Weights of a small multi-label audio tagger.
Model: log mel input, arch preact_resnet, norm groupnorm, activation relu, depths [3, 6, 3], widths [96, 192, 384].
Training: adamw at rate 0.0014, 26900 steps.
Rows from block 9, named by matrix and row number. Rows with one number belong to one channel. Each number is 128 + 24 x the weight over its row's rms, rounded and kept within 0 to 255. All counts start at 0. Numbers have three digits each. After the name is the row's rms in percent of the matrix's.
# convs0: first 3x3 conv, stride 2 (model.blocks.9.convs.0.weight, 384x192x3x3), inputs 182-188, a 3x3 kernel for each
# convs1: second 3x3 conv (model.blocks.9.convs.1.weight, 384x384x3x3, transposed), outputs 182-188, a 3x3 kernel for each
convs0.183 096:140103082163126146133143141124094125101145125138135123076120121155126132066134151142110162100151140162121095114098111108080091118138123142124137107120118115108128139140154114204161139106106
convs0.184 092:124155153132131134134105100129115159115131144138092166137126095144139106171113111120112148107083093170139168097121121146119133123118122110128133129139117104124110154133149123117122137132147
convs0.185 106:114105104142126151107121117086077136123133123100078105148116130153137145122126144107046071131155152088062108120093115159147134104096151126146122132146123129140123130112138117082132130138152
convs0.186 097:098084116120105122093115118100140143118155149083114174116135142120137120113131129070063105140143152087098089157156173118146094127135115116147148095092108111104143122102121098128118138140083
convs0.187 110:103139125124116152088109138108119105127162161101119123132138140093121102139141104076030087122136127120085059160119139105091094146133146085115149119134155090090132159132146141121139163135097
convs0.188 102:138150132127109105112086128078146091133132132076131113133149133134150089137171143090137177107150138148121164118122127137151106111081080127126124093127111110125106099118080178174191096110120
convs0.189 097:182146146125132101148153135117114148123140156123111089092092126158132207082143140105163097100164105102168123105124101149167142118102103137122144135109092130137117097152127117132142089106155
convs0.190 111:161132150130119125156128136132162189104109090155197199120108121084112129093115145108076105121124114081116107139114162144094103144129162129111129115071130150117134136152168077122116156129120
convs0.191 102:106080131130089134160101143149121114145148142100102114135143154116133138073109097122150154086123087104056094117148162123124159097123128150112113126117131086071079100127112098097136109147093
convs0.192 096:120137124124146153118119117112173070130133131145159145096142127140188173099138131091067111133159159095109133135093118145139116170132134137116113135139152127107119169097136146152150140119102
convs0.193 104:121111139124099112139140111107129092093116150138103100099097086114134131082103100094085140134132138112080124123123107125130099117138114116111148079099150163106138108125116110106149130132119
convs0.194 095:120122133109078101167137102116129135148135150105132125173119104101130102179130128121119130092112110122127148118133118085110115090139105180113158093093124177090146114158163132140119110154149
convs0.195 134:127128140127132131122085113066086079114150124117133109123105105117104097128152127088032044132120132136127117128126102126135126100126129135125105093084103135122139159179154114114120096071087
convs0.196 092:129112094125139142116100104108080128091118133143142124101128109132150129124171149129149126161142152129098131173127144104165110096121114059115114127123101096153128141142149115128124095089120
convs0.197 095:113117086155149143122136123126100098102128134153123116160078128099144125073104097137112143113113123121125121122089113134116136113102104173128150112140122131121145116133135093129155116119114
convs0.198 102:107126143077131121110134118107115103135115089131115152155156164129125121128139164106132091133111170133065110138097103151138149139130154158137159141109135116099125164128180146087156135144148
convs0.199 094:165155128136126106184140121050112120129163154137105112094129113146146129129153100162116126139116126113141102124152109103128134095125141121083065111105101126132120085142160115128123113135124
convs0.200 092:125127125154116162107128099143141091083095143127130131149157132127098101158108179139130115128110122104143100193134152115095138175145152125120090127086096111135096164145118140141107143092122
convs0.201 100:112077092102108105126118116111130108123154086130108128115123120115105138159156129133113141118146132155149119112159122094135139146118128111085115134063129113110132149161148143113096132110104
convs0.202 096:117091118137159109126115134191164154136118117145106141137093148134136122146118101197162158124076152198142149123129148096101125111114138131152150122138136138136115109148123143134156080130130
convs0.203 093:064092091166136156089102098161159122103092119170136123143129152109148126168149161120122137150162161124111141152128108124156177165120101150157131091153114139123136113146126138146133125145130
convs0.204 092:103146148067076105130111130091098137137106142093108116106085092097167164121114099165112130138138144155135143072124127120133144097149153115139131118174096095106118124117156159128147114146149
convs0.205 099:122127160138162106138113129097101076113129142078105080086117140126111141143165139121152149162089145122100068136118124134136158148128135142166121109093141130118134127164156097094147099163145
convs0.206 112:153139149137106117156094111064147109085170149086131064125130101133105129131139098087149144141111142143129117098100159082138138089112141136106142139144092147129152137114141125147113133138154
convs0.207 098:128109151118085102098121119111072087073157138108087111093112088142158152100115119128124125124103169133148158077104122124097106137138166132111083137107119081106078111143110134133139069135126
convs0.208 098:096085114150133136106124129140163121121141117127123117136124169119064127170147130119079098161155162130088090155083132097086112142115125171124122110121117129142112131142149170096137120113092
convs0.209 102:131091127119102164141084120133159126139168124138132090163094123118123125164118143134124127113103163135133105150145154099120070152103154138143149120113165131083114163138173136109141143111110
convs0.210 100:131132157155113122132138127104131138094146102105146128123132129156116149117140108136125111134077130162090109123077131164119133163135128131146155120088123124136098156132158154177121194149121
convs0.211 096:083101110128125160125122145122129128088110109168155185094097120115097123104121169099108124157127144169151143145111106133107142134120125150112161109125107135128162079133123137140073122159124
convs0.212 100:090111131159183161125184146138100124115161142136164102137152107137118127147165142075164136121133110156145133127159166149140176095120115117085096149122109138117091139053086129093133126093110
convs0.213 102:089100082149127140123105101130125117113138125113140079109150066079130141134124113099107117159130151127108114120143150099068122111140130127139129110111157130167103135123112140135156095145125
convs0.214 095:148131148119118124154144136153134150147132131126131139157099130093125109140111131096133108138135133074082098155105142099096162121127142104092153075144151125098166088104157186136098145103110
convs0.215 096:160147102127091087132095103154176139120118156150140106082106138138153141147172134125139154119118100147135125127103143143142115176126105097121096133099137135113108087071112104088155154130150
convs0.216 096:145120150164137074118141138123088058137134144067102084064107117140122112103090119108104126122121140116118080114148154150119137117118128120123127166154143140109132091150111133127119124122109
convs0.217 097:110174088120126098120155114124160114111137144114169074140129140124108150109140108160096169092076125149099161105082168102107116134067149153127137141133128146133120112138119152116124142183111
convs0.218 094:103084121153120146097147134126135138120139133099173080135124155132143153172152135087111120152147148088114099135127123124105131093141119123140105137156174094120099097143170112137096105107150
convs0.219 102:092138112171131155100119134104090185132085125151129122143122124165105129124122120114129114154137110141122146131109113057136107112140126128137137099144100140171136152150122132143134149146124
convs0.220 093:139108145148125118122109152178180160169108176160153148126102113140151126139111166115110143130137155099111152135146134122096170132109156143160118105122122116148144080124104117140109111122148
convs0.221 098:123153112149105099136113070161142145136138140149105133146144140123115112107126142131154113093165131091103112127144125058093161120126098124101134055099092093104181111158118096113113147152128
convs0.222 088:089115078103120110147115112144142139123128151116123147141128115115133105119151156114111122093133130121099109147129138116077101126118115142110102126133156143097121133131105146131166157149127
convs0.223 094:100099127120124106119122161157155145147137124143142163112085100141123109102102121144101108141149119104075135099122093103126135107136107128151097126113128118126129152153150134140143126130137
convs0.224 093:139188094090149108142124094099105106178153183173143092082140087130129135086134090169145165144089125122108171134070127113125169128111088094140109156141133112124105096133107147139203140121110
convs0.225 095:133100118165119129080123117093098159103099114108134132104100118152096142081113066139106160140142132147111119147155154140131132114107133135100076125126127172133132095152126094130119130159124
convs0.226 106:106128128109113107151103126074122123090110102159171172170114106161124132139114079123152138095146126149129122119157134127129116139104133123151113138113133106142098145101149172153166140148100
convs0.227 158:119100131113105104153144144084084088105113104152130133127134119137134099127109139042043033116105118140153157118085120155138115148122126093111091146115117129110134140118143108109117085102101
convs0.228 098:155136165104113110146128167136157139143119126108088137088080115139130137125163178126126172094096109089105094136144131140151122092090101124143122125127143131095160115073075100114130132136152
convs0.229 095:116139079160155178126151105114138118118137123120145133143089131135125135121074159170151152080079108136155128120147143137105155119092147112128108089148088112098128112159095135086119149123115
convs0.230 096:120092122150116133130141164119099159150119157114106125108088118153119107110058108161131088120099149189107137145164124127114110125134125093157128142103134108115137143154148095112114152119120
convs0.231 090:094113101144151132104133125168151140133145119094135079156121154134116135134129145092077077138136175137116125135124154113108095110063097133133109123165119099106120151107129126057105144127145
convs0.232 094:143117134139130162106095091184133147113112125099106094176141144166081125144134137118152072100136114137108151129127143135117121161135155124106102125117124132083099136133171133135134161180130
convs0.233 100:131114125155130131123127114193150147139136100189154120144162122141128160113153126155134135132141125155132149106092146110080109083099129162108129128104135146135141098071085095121158120129160
convs0.234 095:132090062111077051133117136088162144120137117138124152107126129106153133159134108177108131114162122138137123085132124115089105159106152127089088174161157119110119129114150109110087076146156
convs0.235 100:173155169122107127163138151100116117110133120135150148146138096158125120111121076110108094143114101130121126108087106139121135150123150104144142084118116099150151156086119143148120131083138
convs0.236 095:086084113116115124106110149138121139109164077143131082129106097111104112133106075143175180122125128156160147143171149122106100149145132128146086116122169106111066067158136107097126132129166
convs0.237 095:105117112106118138100137127106101158134117119119114142123103106121160152113112080139142124116150138131174157143130131169146143118061107147124137126126126125106095106119132121123127101124125
convs0.238 099:106109125133125126159112131146131132093134147173146143134125131145124151120087042159159154145080090096027059119148158111094083075098143123078106162135164118077088121142086123111127122117097
convs0.239 100:131106138130103115125147149138116127119104188106105121115154145126175108154149103163122153136155070169124141116064032124078160131124097142130117127171117124155130107141123126152114125138150
convs0.240 098:107139115126139105146148150137210156117141113144169161159128158146144144163131142137121088094106121111150117141159103138131149097148110146132137157052134161133147136139156096097151083124114
convs0.241 112:122092122115106126120131141131123132126133145160158111118136113126128139110115117128096122137126136109096107147067141103120126122124099127086128114107120139180156128110103147127142143144129
convs0.242 093:093079099141122138141099127140151132143162135161152164143158115119094085136146149177148176134133082177183206090114116133100116099126116074103148135159106101093139157174159154151129098133100
convs0.243 103:119125091117082091118126125143136130165140169144127081135113164125169098123105152146161159127106115135151162126066078133149141123127125101098118105133137107113117146114099127104144112125150
convs0.244 101:161150135108086120166140154089135104103170128074157143152140153185122149094141155097140126145122123081100142141126155087139143131090142162104153155085122169068152097128122123133116097141115
convs0.245 103:112100080135145108139094088149185172138132114158162166101132122131148160142141132096141159149117153145164161105106136143108146113125119138122139107129128116123145133103137099118128153123131
convs0.246 099:121084099111153121151124093140135122128165103134153143113154135123169160162143129173164111072082107157175134125114162147127122126102139142149151100110111101128110123162126094103116142120134
convs0.247 096:170143126156122081169105099148132143163112169088150142091143078107117082121126097073174132111130108099063130145110117138108101170142084108141083086097090144143127103119096118139114090127123
convs0.248 104:126124117170132114103098092112134114104134131122128114112172156129132108174190165063123169111124130158139115114145120148140119081151146118100128137129154124105102128116107120126136132054128
convs0.249 108:120068099155127093119067087146132082096112100132137131098107099130105155123102111095149130156100099102110154127113138137134139123105129105111082114104122123135099119103076131125113145101134
convs0.250 096:103142169133156191147162127188138145119116127135159144133119132142132155100139111116110073111122147127113105118152123125109078104146122127100127113124114123130152134137127103122105127118170
convs0.251 101:152120118134189191162107149131160076100123120132135098120153152142149126136128123131104125124133116096134130091097108139127118116100122101129095142113146126123108130107150115111133131068158
convs0.252 096:112122146150084096050115135073137182091107081090142127142090134139165144144108114132151126071136147136106084112152118101104108110125077111143142102113132087116100101159137118126099085110143
convs0.253 101:142155131149131124151109117125145162065104132107163159126128178110137137107114184131137152132159136121143132079095152152104123115139110169140143122102109147153154150091134101160102144140123
convs0.254 112:116130135098108162109130127130085119115122135124112122088130162100116134113140153171127081096147148127109108128155133106146147153150125132135094142131125147136151147160175139143134147128152
convs0.255 103:147117133147105145137149125114091095135142163106098108117137131142117131127121121166160118119097144140098127128156135079081116089164171080137137129121134096151117097119084184143125095116112
convs0.256 101:111131200137150137102105111098069119129134167112101155112153139149125129088122121105124111139131127128141118137142163100128115097094148137121154120101146095120160134047107117129141101118089
convs0.257 093:097121112116157073144096118108137082131163168102118129081129152129160171114111160128068112136133133106101124146108161130135090096087141116141102132119134123105133085098107125115096131113126
convs0.258 096:121154130173167113129043090166165137122119146173177166162148134106107114122125117125111121078136135120103124117114133116118098129120125134134131093149115127113133135117146112097097156128126
convs0.259 095:144165159126129101118089106141094089124134111131127136071124063081135088156160116110076119113141139099122121147139103128076119123104138102113105089110148097128153146158152119072123138124116
convs0.260 102:101077100156135152117084065137113121100130118155131138034104096136132116050091094144157170164122100169149171105137124082101109137122109133130107096136126135111100149136098147184171150148130
convs0.261 092:121146114131133142126125130119113109126124152094112120135103131114162128108144147157127093126130121121136130162109121148093115167112118136114121110127178139079109117161147130141151109135120
convs0.262 115:144132132174144161140131136161107115124128167117104096134153144155142164141146127138127099124129130160122113145109152148125144128113135111123134112133124097109097122131130126112110130136119
convs0.263 101:101140166118102159117102165134134146120114140137129110164156150140104095166143151102060091153135171135091093108103125118134136115134124100130148114104105092114127147147154147097117160138116
convs0.264 102:127117112129089063101113133128076118171128133143149111101164107103119135128122103113121154132126171049131136151172196121144101144163155107128116119113162099148113114149163137102151096130121
convs0.265 115:116105080116121133111108078133118152116096139135111129073113132129101137130129131143128142126149125136141171089114089089114078148117111132100153162098115121124126183187177120138132190161126
convs0.266 093:161090123134101111179137114129132098117107124139121100138154164117103054138153133131155151132120126119148146101124120096105141118149136109076143151124133119099108130095116146131137117174181
convs0.267 098:161160139147103117166171110125138158171114162125142109135094081163146156173135111172161158174138135093114134084138070133092124115157126121155138158086105137091167128090122136151137117163158
convs0.268 101:130162125113134175126130111114135153130100139121091124145135135133123115139153125069082062136137170053077101155119091104114109137104119117106140123133100185072128147141158129091134118127170
convs0.269 096:124103162107080127128097101150102152125127135103101144141115125139139182112115093117137119091097120110089065123127109118141136174126104123161112124124129092125123097123162097132131105132142
convs0.270 099:108108067149151189123120097135146149110106138129171138149140170098118098153136191145095104142117144168150100129127136134152143119144137139122159108128090162115158067101101094111108071116128
convs0.271 103:122080139117122145111088127162123141073118132151122129151135125106128135105116116110123138108119139077109076119130152115103095086105125097151130099124117089132146114116125128117154134145139
convs0.272 097:119123088159132098110137116112134128151141124132150160090121143097121116131068120122130127096139111124100111090115127112144145060134138112094098130163133115097077101119129108132120128125156
convs0.273 101:119084140119103130142136119135151136166131111181148117143144135104134133124114100093111142128127145151083138114080182136129114158151157041119153130127160125152139119095132109147143137118137
convs0.274 096:122071034107114126158067124137134167119105108153158168158135145107169110134099120110080056107101142096083086074137099137133133087147124115129116119133130125123143130164074123071110152124152
convs0.275 106:166118145151082150143132101120101121139099119139138100094151151116091106154132139119121140116103142098161118150157175137145120101078121117142109123092103138135138078118123109108141124101102
convs0.276 098:119147139122083114116138098175141114119171139121142125136141142123137149141154139176119108090111178167099105148119106110126094149107098133069180093125172109113183099125115122138136084139106
convs0.277 100:080134129128124137134108110125139085107144152113125126128126151080119120141159161124146116105102113140150136146115146105077095115116116148115124098127123130119125126113148139083114096117124
convs0.278 097:114056075148102113180136073107083181108123120178137163154172159121138162146125120113128139111157173120140180100123102136110144152093103140110113149119164135125122137086131089109091129086096
convs0.279 099:085119154117121117126113134154108124098103125124095131140127169115095122159113113152163145142118142167163114157160128171115136152130126108112168118112133117119182141167148147130166127102124
convs0.280 105:105113160121123136142131134084120121140094159088117081128160120136127121131119133160126135126090076150121124141111139146109158101117136109152092143153147080125107111109140115100137103130142
convs0.281 098:122084130132102105149112143080077077124118169134047088090123140111130124097150127110094136109141081128102113143126111154151129103089103110062094137106139124101098130149141138126119137158094
convs1.183 102:137123135141109116116115097110083109139126117129137134121109097123111105116109095127132133152139121154154132147162104144160085159157099114105099116106126090092126130147076127143097137146089
convs1.184 098:100135157128129127137124131136138123129104107128132096077103098100104102123081091151158149154126150143145146145165130132152125133155116122130110137124114136128112050053122101129132096109096
convs1.185 102:130131122123127121138137102135115144140127142109107124148120091128108086113116074142114138146086156151106163132145135132136148138162154144138119168159145192187158124118148133123145126129146
convs1.186 095:136167205122150201148154180145069086148083092131090100122114141116135179120150191110146138107162114115156105137151142124122135150133139138140157154162163148149137130154117123146118121151114
convs1.187 106:143166149144157144144157146121098108107111116094105121134116146140110140121121144126146156097131148089127142120125141124113139118118149135148157149139149160135132142120142154130150164148156
convs1.188 102:144140095122102107118117111132120151129126173130129169128144153120123131134135133109129111113116090095110073154154144136127125123133137128154159103135142110139155109122082110112082130109105
convs1.189 095:118101103133109110088091099102097108102110113081090101149147157157137151166145135130090120119121144118138120160135148140136143146147136125155186128152175149155173145112120151125130161129144
convs1.190 103:150158138140146118141131117114164146102144154106138166148155143136141128145126115091063109107075131123091128134143129135134138128150144109126115146149138159155157122119129095080136096077128
convs1.191 096:139115141137106124144098102163182166157172144171157114153133133126094113130110131138153144150155126142161113073083089073091065071054075153141138135147158141148152139096143131110122145103122
convs1.192 101:087109105133138148117143141119136206147136163156132149156148135163132131156138135138155152109114132098123117127122110132116115134117105125125125087125121095107111127140126120128129134141153
convs1.193 106:078072154101108163085110148115129144122131150135119148143143135137131127132137137117125087119134082100077090156151151143137127135142131174160129168159130161151137156137145131116129124092133
convs1.194 102:129130144147135120160149124125148166127133139117140141122149144099128130114114121132141126142131123152121126129141134144140131146143116124136098121127117108119112146139145168155162154181176
convs1.195 100:102101111108106086135117093146145169096125129102107114098107121108131137132127135134123153125116153116103149108101116104094094121121101145124122137153135127132133106114118115127122111107108
convs1.196 099:108112109095099095101120105134152171150157140162157148140127130155139143144140157146126136134125131119124132121142156125134115154126103105117166107117168130118158107082117116123140132124157
convs1.197 103:099122107112116122125115118128122151114117132114103123151152145131116136100131133178172155143133139130135142169170189131120140140124117087085111101093099090078077129142140115146133124131136
convs1.198 102:157174156142148147145147145084101128098097091069090098135150139144151117133147124135168137124135141126106128122124110106110118113112123155146113155127130146120144141128119100107110111116137
convs1.199 099:123162121121157104127125109127120080126126106110094101118085079128088088099067067135112153146146167149170165143155141139138121113144084133147146153161145176170132127120112134140107122134110
convs1.200 098:166172155152126138161148153151129147134128126147143142102105112133136116130118113099112127111123133121121130158139115137148135128135119103095081113103136108108117158107107165129108158121113
convs1.201 100:110114109118100118101120114134102065116088055125083053084113094100100072106106082147142113145144132144138136135161166136143160143162134156104136135126156145131169108115122119111123122125119
convs1.202 104:105123128115116108122126117130120102134122100143137128116129111142125113154127098132223192118210169131223144118138113133139105149110097107145153118133167124162140152115135158118150158126167
convs1.203 099:136134158133137167115133163110129145107114134092119123148151144152155144140142142151127117142104120154098111133117151135123156151150148131150131125128115123105130088112122105116138110130147
convs1.204 100:118119129113139144119154158123124099130140090138118097185202181177177170167180182129120105141135113181161090098137156099147165107150163148144135139120134159141126136126115145123121171148126
convs1.205 098:133140139134129115122110122111090096108084103095081108117124156116125136133112123131125144128136163137134141114081092125107096108128131108095137105109147107122148115076105133129143169167135
convs1.206 111:085075111082085124087103122110132107086107122064102110132101139142130139172145144100091088132103122146114111130137161101109139079104143123147133121142127126147115100113160123126168130162155
convs1.207 102:128131147136137151158139157117146123154136111148139090123153152109122131127126123153145135148140134167151121143163180171164174169186194110154146115156154128165157142167188150164190166183202
convs1.208 102:127127126125124139140116135133162194136161189161185202144130134147135126147134121171125183126099164112109139121145156121143135134147132159143152171145149160148146132106093123106099106102110
convs1.209 105:119148161118144147117131132162123150177135141160140146138131132122122125096127102108104156101089158101107172119118107095097129130094133136071097131071109129090114170173138152141125150134141
convs1.210 104:119099105113110099127128126149184153142164163148189191161136143141138145143119132150146164139150161140151140094096100090111144099105127135104096126119119144114121126122159139137170133131140
convs1.211 103:143140115128109122148119122176205187179189148174188133123132151135130168137128151120110129129144144123130140113131147123132143153127121136119110133122109130137123122163141121120121122110116
convs1.212 100:160142130147142119175145117131116126107104133093107155179165164158161189178189200123140132111117136110122131156152142154121126137106102118125129116125106109134105145172149125159141120149134
convs1.213 106:115124088138128103137140099146163162146165186143170200160132159142107160122102136131110147110098148116107160149157169141148157144152152182193180165195155154172152142124104114107087128124097
convs1.214 097:052051085061085109065104139125145170133132152131138147109121109101118108111115125146110139130122133112109135165178166158165152145165160147123128165160154160136140103089136107107123118114127
convs1.215 101:137141131153162114159126149112121123121128132151124144118114136091102128053070093118090090117070108106084139119115090124132108119135133137128121130101105125101093128136123111137113117129129
convs1.216 098:101106143139138154141170156118146156129116127132106101090094106115105110109103093160162154151157131144145151107095116100127126110125140116102136117096134103088100120108145133107141160118156
convs1.217 103:120099134112115123121124123098123099117131118112136123124119132140127111134124113158149165158173153148160155130119114141103113139093101153127132163150153160163161127121106137132079146133098
convs1.218 100:114112121147111092143093094150123119141132141122134145131125124133127119129125119155132122140102120123108117123117109120116140134135147108084097097115130099135158160127139168138136143133132
convs1.219 105:129147158127153152144155142116109136112118141108110164179170133178175144156156141104124126097097109097096127112151151110140147108136131161120116178146125171149121129121121140108122121112110
convs1.220 101:113106086132119099154136119071086125068084126057087114154155186133150157127108131142144131125143149135141150127162128121143147156145143121128144102104135101101136101110147121132167112127152
convs1.221 103:181181152164177167169159150106096126116097106120108099105106100136149109128124110129118114126120107116132104155163166133149144146156130108105131108099107115094104131146148124143143096134147
convs1.222 095:168123123167111120144111139134134140132139129123142121157167155143162162151168173145136146130156167160164165108090101095092097088104111136117135137135135133128115141130132142122126141139126
convs1.223 102:111090102099091100109121129122081106119088110129099106126140152136130138155142163121100094125104137132114131153137160148161142156141141152148118156159094153132081142105143133109131111127128
convs1.224 098:130123108136153129135160140104100093125113086132122078075087160088115152096098137131122157115140171121154167139139145124142142135140146182193200163158156148135141148159101124163119135165141
convs1.225 100:166158132152143126159155114099114148114129141120114138145112127150095086130105099140155145152147126150148130143141135136136143136160150144133120139125120140145125108118107119119106113124125
convs1.226 099:126133140156154141164165132179186124158168117152141120171170161142132167138128174150181137127131104122131112177154114150115121124122086095117107104129150131139161128119102126124116134146123
convs1.227 097:131096114161134119159122129129120102129136088147156113147154148131133125148157156153165131157166115171192122110098114115103134097114117098117118110105119135129133124121117147104085133113104
convs1.228 101:154142151147133152137139167124108110136126103144116105111133135118146157145146127111124114116124152137133157155160139155162123157148124129136112106112114128111105155112154165107142151104125
convs1.229 098:138115067130119078128128094110109096112095082124089089159139133150133110155136115151154168130143175145167139129143140145118105138107094162178141164173145159179163123123103113136097122133074
convs1.230 093:145148146154138134150128130153129135129136096111113060167153151170159144173162135140154157141131144134133135109104122142128132144136136179168156177162186180173175110109105086109108071111102
convs1.231 092:074078056116118104124141139080103103086106094107114115150150168134138150094116105105103103118100104147146115130152119095106135128125158130120128127127129149121121125108147153137141129144110
convs1.232 095:163169150142140116121115101111125096129123105095122121125116104128144141145154141207169152138124157107121100150126151153138138164162169157140102158141122139117112123138151132141148110101150
convs1.233 106:148161143166155144133126131136116116107111111103105117143143094158149090163140098138190132126158110142157095104104098107100104132100098098057083076047100084063086162144125159115120171134118
convs1.234 097:136152121175154129171148128180152131154137124155128142134144171145126155159141171169188125165157110190164119146124134131123127153142108123105080144101072135119084126106091136084102124103107
convs1.235 100:079052082094075112102103120154140151134131120124142130131101130140120128123105125140161152151160152150144154180149131110133123119139129156161171152157169161135157120109120146104112166140114
convs1.236 099:123133127143131128149112114165128128144132077153109078133128143146126122144131123146138121167140114140133125057089114055091100084100112158161131147177142144139133103078137113118148125122156
convs1.237 102:087102117102125128110117121144122148130113139118123153148161160142142135141141126138130117147127136136149151135133146132132161153165166140132123142150164141162170162136120165163129153169120
convs1.238 098:111103106117117102133107109172181198161167120145167123134111133124108100146130107128110140108115144120127148131143154124135118149116127110110103116117081114127100105117105111129124125126135
convs1.239 100:128131105115108098122102080112145124119141128149134130122133145124105125122114116123176142127153116141152107135142161144124160151149189169158139159147118146148101112129146104087145099089145
convs1.240 100:102109117113123135139127136132144138137130113147149134113110131110122139100122135139142139149173171161178192092110158111109145130139143123125146143135158146152160131088098144113098144104109
convs1.241 100:116109123122112123145129119113108104123104158106068171150125123130113109127120132116089110109132154115123147161149150122121140117123127110063065131081113121098112141145148112113134111110121
convs1.242 099:131084109103072102107057110158160148137158128153159116122097126125117124135124116128145128121147139131149158115139145119115144139116144105095114146113112150129104142129143145119134148125129
convs1.243 103:154145126153133125138128112091050075090057093084045078144137112126149136126153139104108091086095095080106092161175167149139166151135148137142104147140122166153103147151133156140121169122118
convs1.244 103:143134118158116096159129101147128146156126130146107137113110139134110141132126124129141151146135159157127157126122143109114124138108140114139126126093113113079083130106110141130129140169138
convs1.245 104:145145116122115112109119112151151170140159170145170162110111104125094089123116107143174140149156133141171139102125115108120123106124125101094123084077100088073082141093099160102116176157145
convs1.246 104:154149163150136133148131153127126099115117110107127100122137137118136137133136145138134136129120142130123114111109094116131110129128123101110113116100093098094075136112135132125123141115134
convs1.247 095:130100086106104110079098109135148168147153151165154143148143158152137144125102108111107107130126113139113111125127111119119099135131115124129131108119101091102098109137106132162118136146121
convs1.248 106:153133136147134131142145130161170168164159171152153173172173161158163161170184185136156129086120101077107080104131140127128129124106105100078080126079084110084084124129099122136125103103116
convs1.249 102:117123113137119130123145144102115095098125087105112096112117125120126138116119136076104117079102108078100121144121134136149135131153126177148148159147133136141116116154149132147166109119152
convs1.250 099:081114097101126113120129111132132102148133097151137104106107119109116112106111094156129145129106141127118152134143114133123141128115107154189155117148159137149167093099102097104110096093122
convs1.251 102:079113116098104096102100111127112135138128177123125158100130131094111124107117124099102112103110135103128132139153143141149153166163115116129148112121149127117131164182131169168115163159111
convs1.252 101:141131137161137132164126134150121106140118100145130095175180181141143156110130158124116098156123125157150127128100114141122118123172137109134128100128150106121139113147138129152125125135125
convs1.253 103:106121144105129136121141139126124147127137164136132166125095135116109124118120136108093128105122120129145114117101092118098111127102115154132107154137110151139089135155176118138165121128160
convs1.254 100:128133143132111127149105128145120082150131099137140098100120098092114108113141125123133098116141133113135149129129121130127116091097109121136131130133129134120120130106127118087132079097121
convs1.255 103:142137154150144145173156121184177174202177146202172119128111132133107118135105099141123144129124140120113117096108108109096115118118121130093105132106124115107129134134084137154083142166118
convs1.256 106:105118147111109113086117108128134129145130139149102107139127133145124136120100117123116109118094129129095136132118113146117115139126127145157146163163169158185166132126136150128132167133122
convs1.257 099:124106102114102103062099097115116130114129144105133148132133130133136138112106129140151155153170148173150136121105113109114121100117128140120107144112125117078109103130151116133161112090165
convs1.258 100:161164127155149123152148139159152142159155132156160127130113130125115139121124134151133124136138112114132115096128113120135121124109110151168145132129133144139136133151161134144133120149137
convs1.259 100:115112116113136126129152135155174179145171168149190178139145140135155154139162160146128132160120129196147136119118133109121129121113153141146131161156136181183129130120121134126134146133140
convs1.260 103:129163132133135128117101136130120127138123123151131114102096081132119092111110092123148135106140125125134131146133157141110144151117142127151118130140117125135100131129137116109148117113155
convs1.261 099:129112105155155117124130134151109124135113114111125121118110136121120132116118141166168126124130110111104111167162103098125094096118107139115116115107121102102138160159169125150158136147138
convs1.262 083:098122120113124127128128139112141120105124114121124128110139129120143139116137159147151150131153133144136093121120130098108111091076100136140120134154168111153152127131154123115118138098117
convs1.263 101:118113153088110146083102139152118143135110125135091118138127105146123131142122141141172145121148139116143133102131133118139110144132117163164176166154176159141156126093152101099158082110149
convs1.264 101:134125110130126098145132090102129150107154135125156129103124136107127138120120133133136155125144162154161147109136150107125121125111117149128155148138139131148137147169118127158123121160112
convs1.265 108:129161169130137147129148142132121142124081126131068134117109104122129114139133121145090086137086114123100152143128128162141136174154174103116083117133118112103106111129108122098117122097122
convs1.266 099:108080091122097110114102106173166162186174163179184156161179176143157169153185173139132122153131114152140127132152162135132134131128126104117111119127092128115110120110121145100123131103119
convs1.267 101:125129128136115110150120122150122083134140080144140111112108128120115124092100117111114093096106095096121114161176175134162156125167161138152136127132108152131099141155140150157121127169109
convs1.268 103:093080071092097102103094108107093145121092162123105157148150118152142126152145119152167137154148141150140140110109107119120115124137108140108064122098082120102097142129133125127156115138167
convs1.269 100:147105116139109124112107150136132111127143116129130106149152152151160154154153144109096083113078115139076133107096104102100100111121121125111117123112137113119133139128163161134153208158158
convs1.270 099:113130109121135120136133103120099138111089125108109135142121091145118099151134104119131094098111096085077086099133119110135114125135087160156098150147117140166131155160117148141093143135104
convs1.271 102:126120106134133128120130121110151159094125175099133172143125100144150107146147128156163116142136120154119095154110121118141146114144129121124129130123139133116134133098094114115108124126094
convs1.272 101:153134120151139105105121103127125138131124156138129174133136143143142140148136117141144145112115134080105106125142132123149138109157158120126132105112122129108119142175138136171135122166127
convs1.273 104:118107110116112107117111096139136122132121149102107138152145144125140131131151121142123122136114133146133132140129115127136147138138128108099102138146130141155143148143143115129141124145136
convs1.274 100:079069094097116123090105116106094106111106129100103125139142141126134131133127127140108110122085089114074114133163116145146125146135119149137163150137149138145157121126134127130141119130118
convs1.275 109:106109073101112073092101077136138136138135134157119143105105108120104092141127108112105137120097163113101150123125134118100085124093101074099126088111133071097144129165149129154153126111141
convs1.276 097:121131107128119109090087115095096124083104108045083096116130122127132121087116086127126106125121129137122137112111129118102117126108115148155140122139148139147167122086134112106148123088159
convs1.277 102:108138143125149142150149166067144108069123089084123103120126137110128145131129157100109156094113187105133203132105107147121123159129121178147116176151107166166121138148149140145155142174152
convs1.278 100:131141106140128094143125099152159139156149144156158149135177160141155147156164139130104073149110082155124078142137119151133135160133106133105131111101092121112092125122155150104155133129171
convs1.279 099:163146166155145166142135139123150147127146154146161181111113139111108118117122113121174179122167159134164158132106134126127127106096119132121110133122116120112101190132147183159157175178156
convs1.280 100:142176112152164095176145112122126117124113145106121135118106101135127133144104128122110116128114122104091102123133159110125127117129130130132090133128118116137131149141162141122117126103100
convs1.281 098:100146129110144125102134148107085096115101120113121160120119120114122136111122156137128144132132155131121128200171131163143116141110107119127123129131123132123121083099135082074122076076125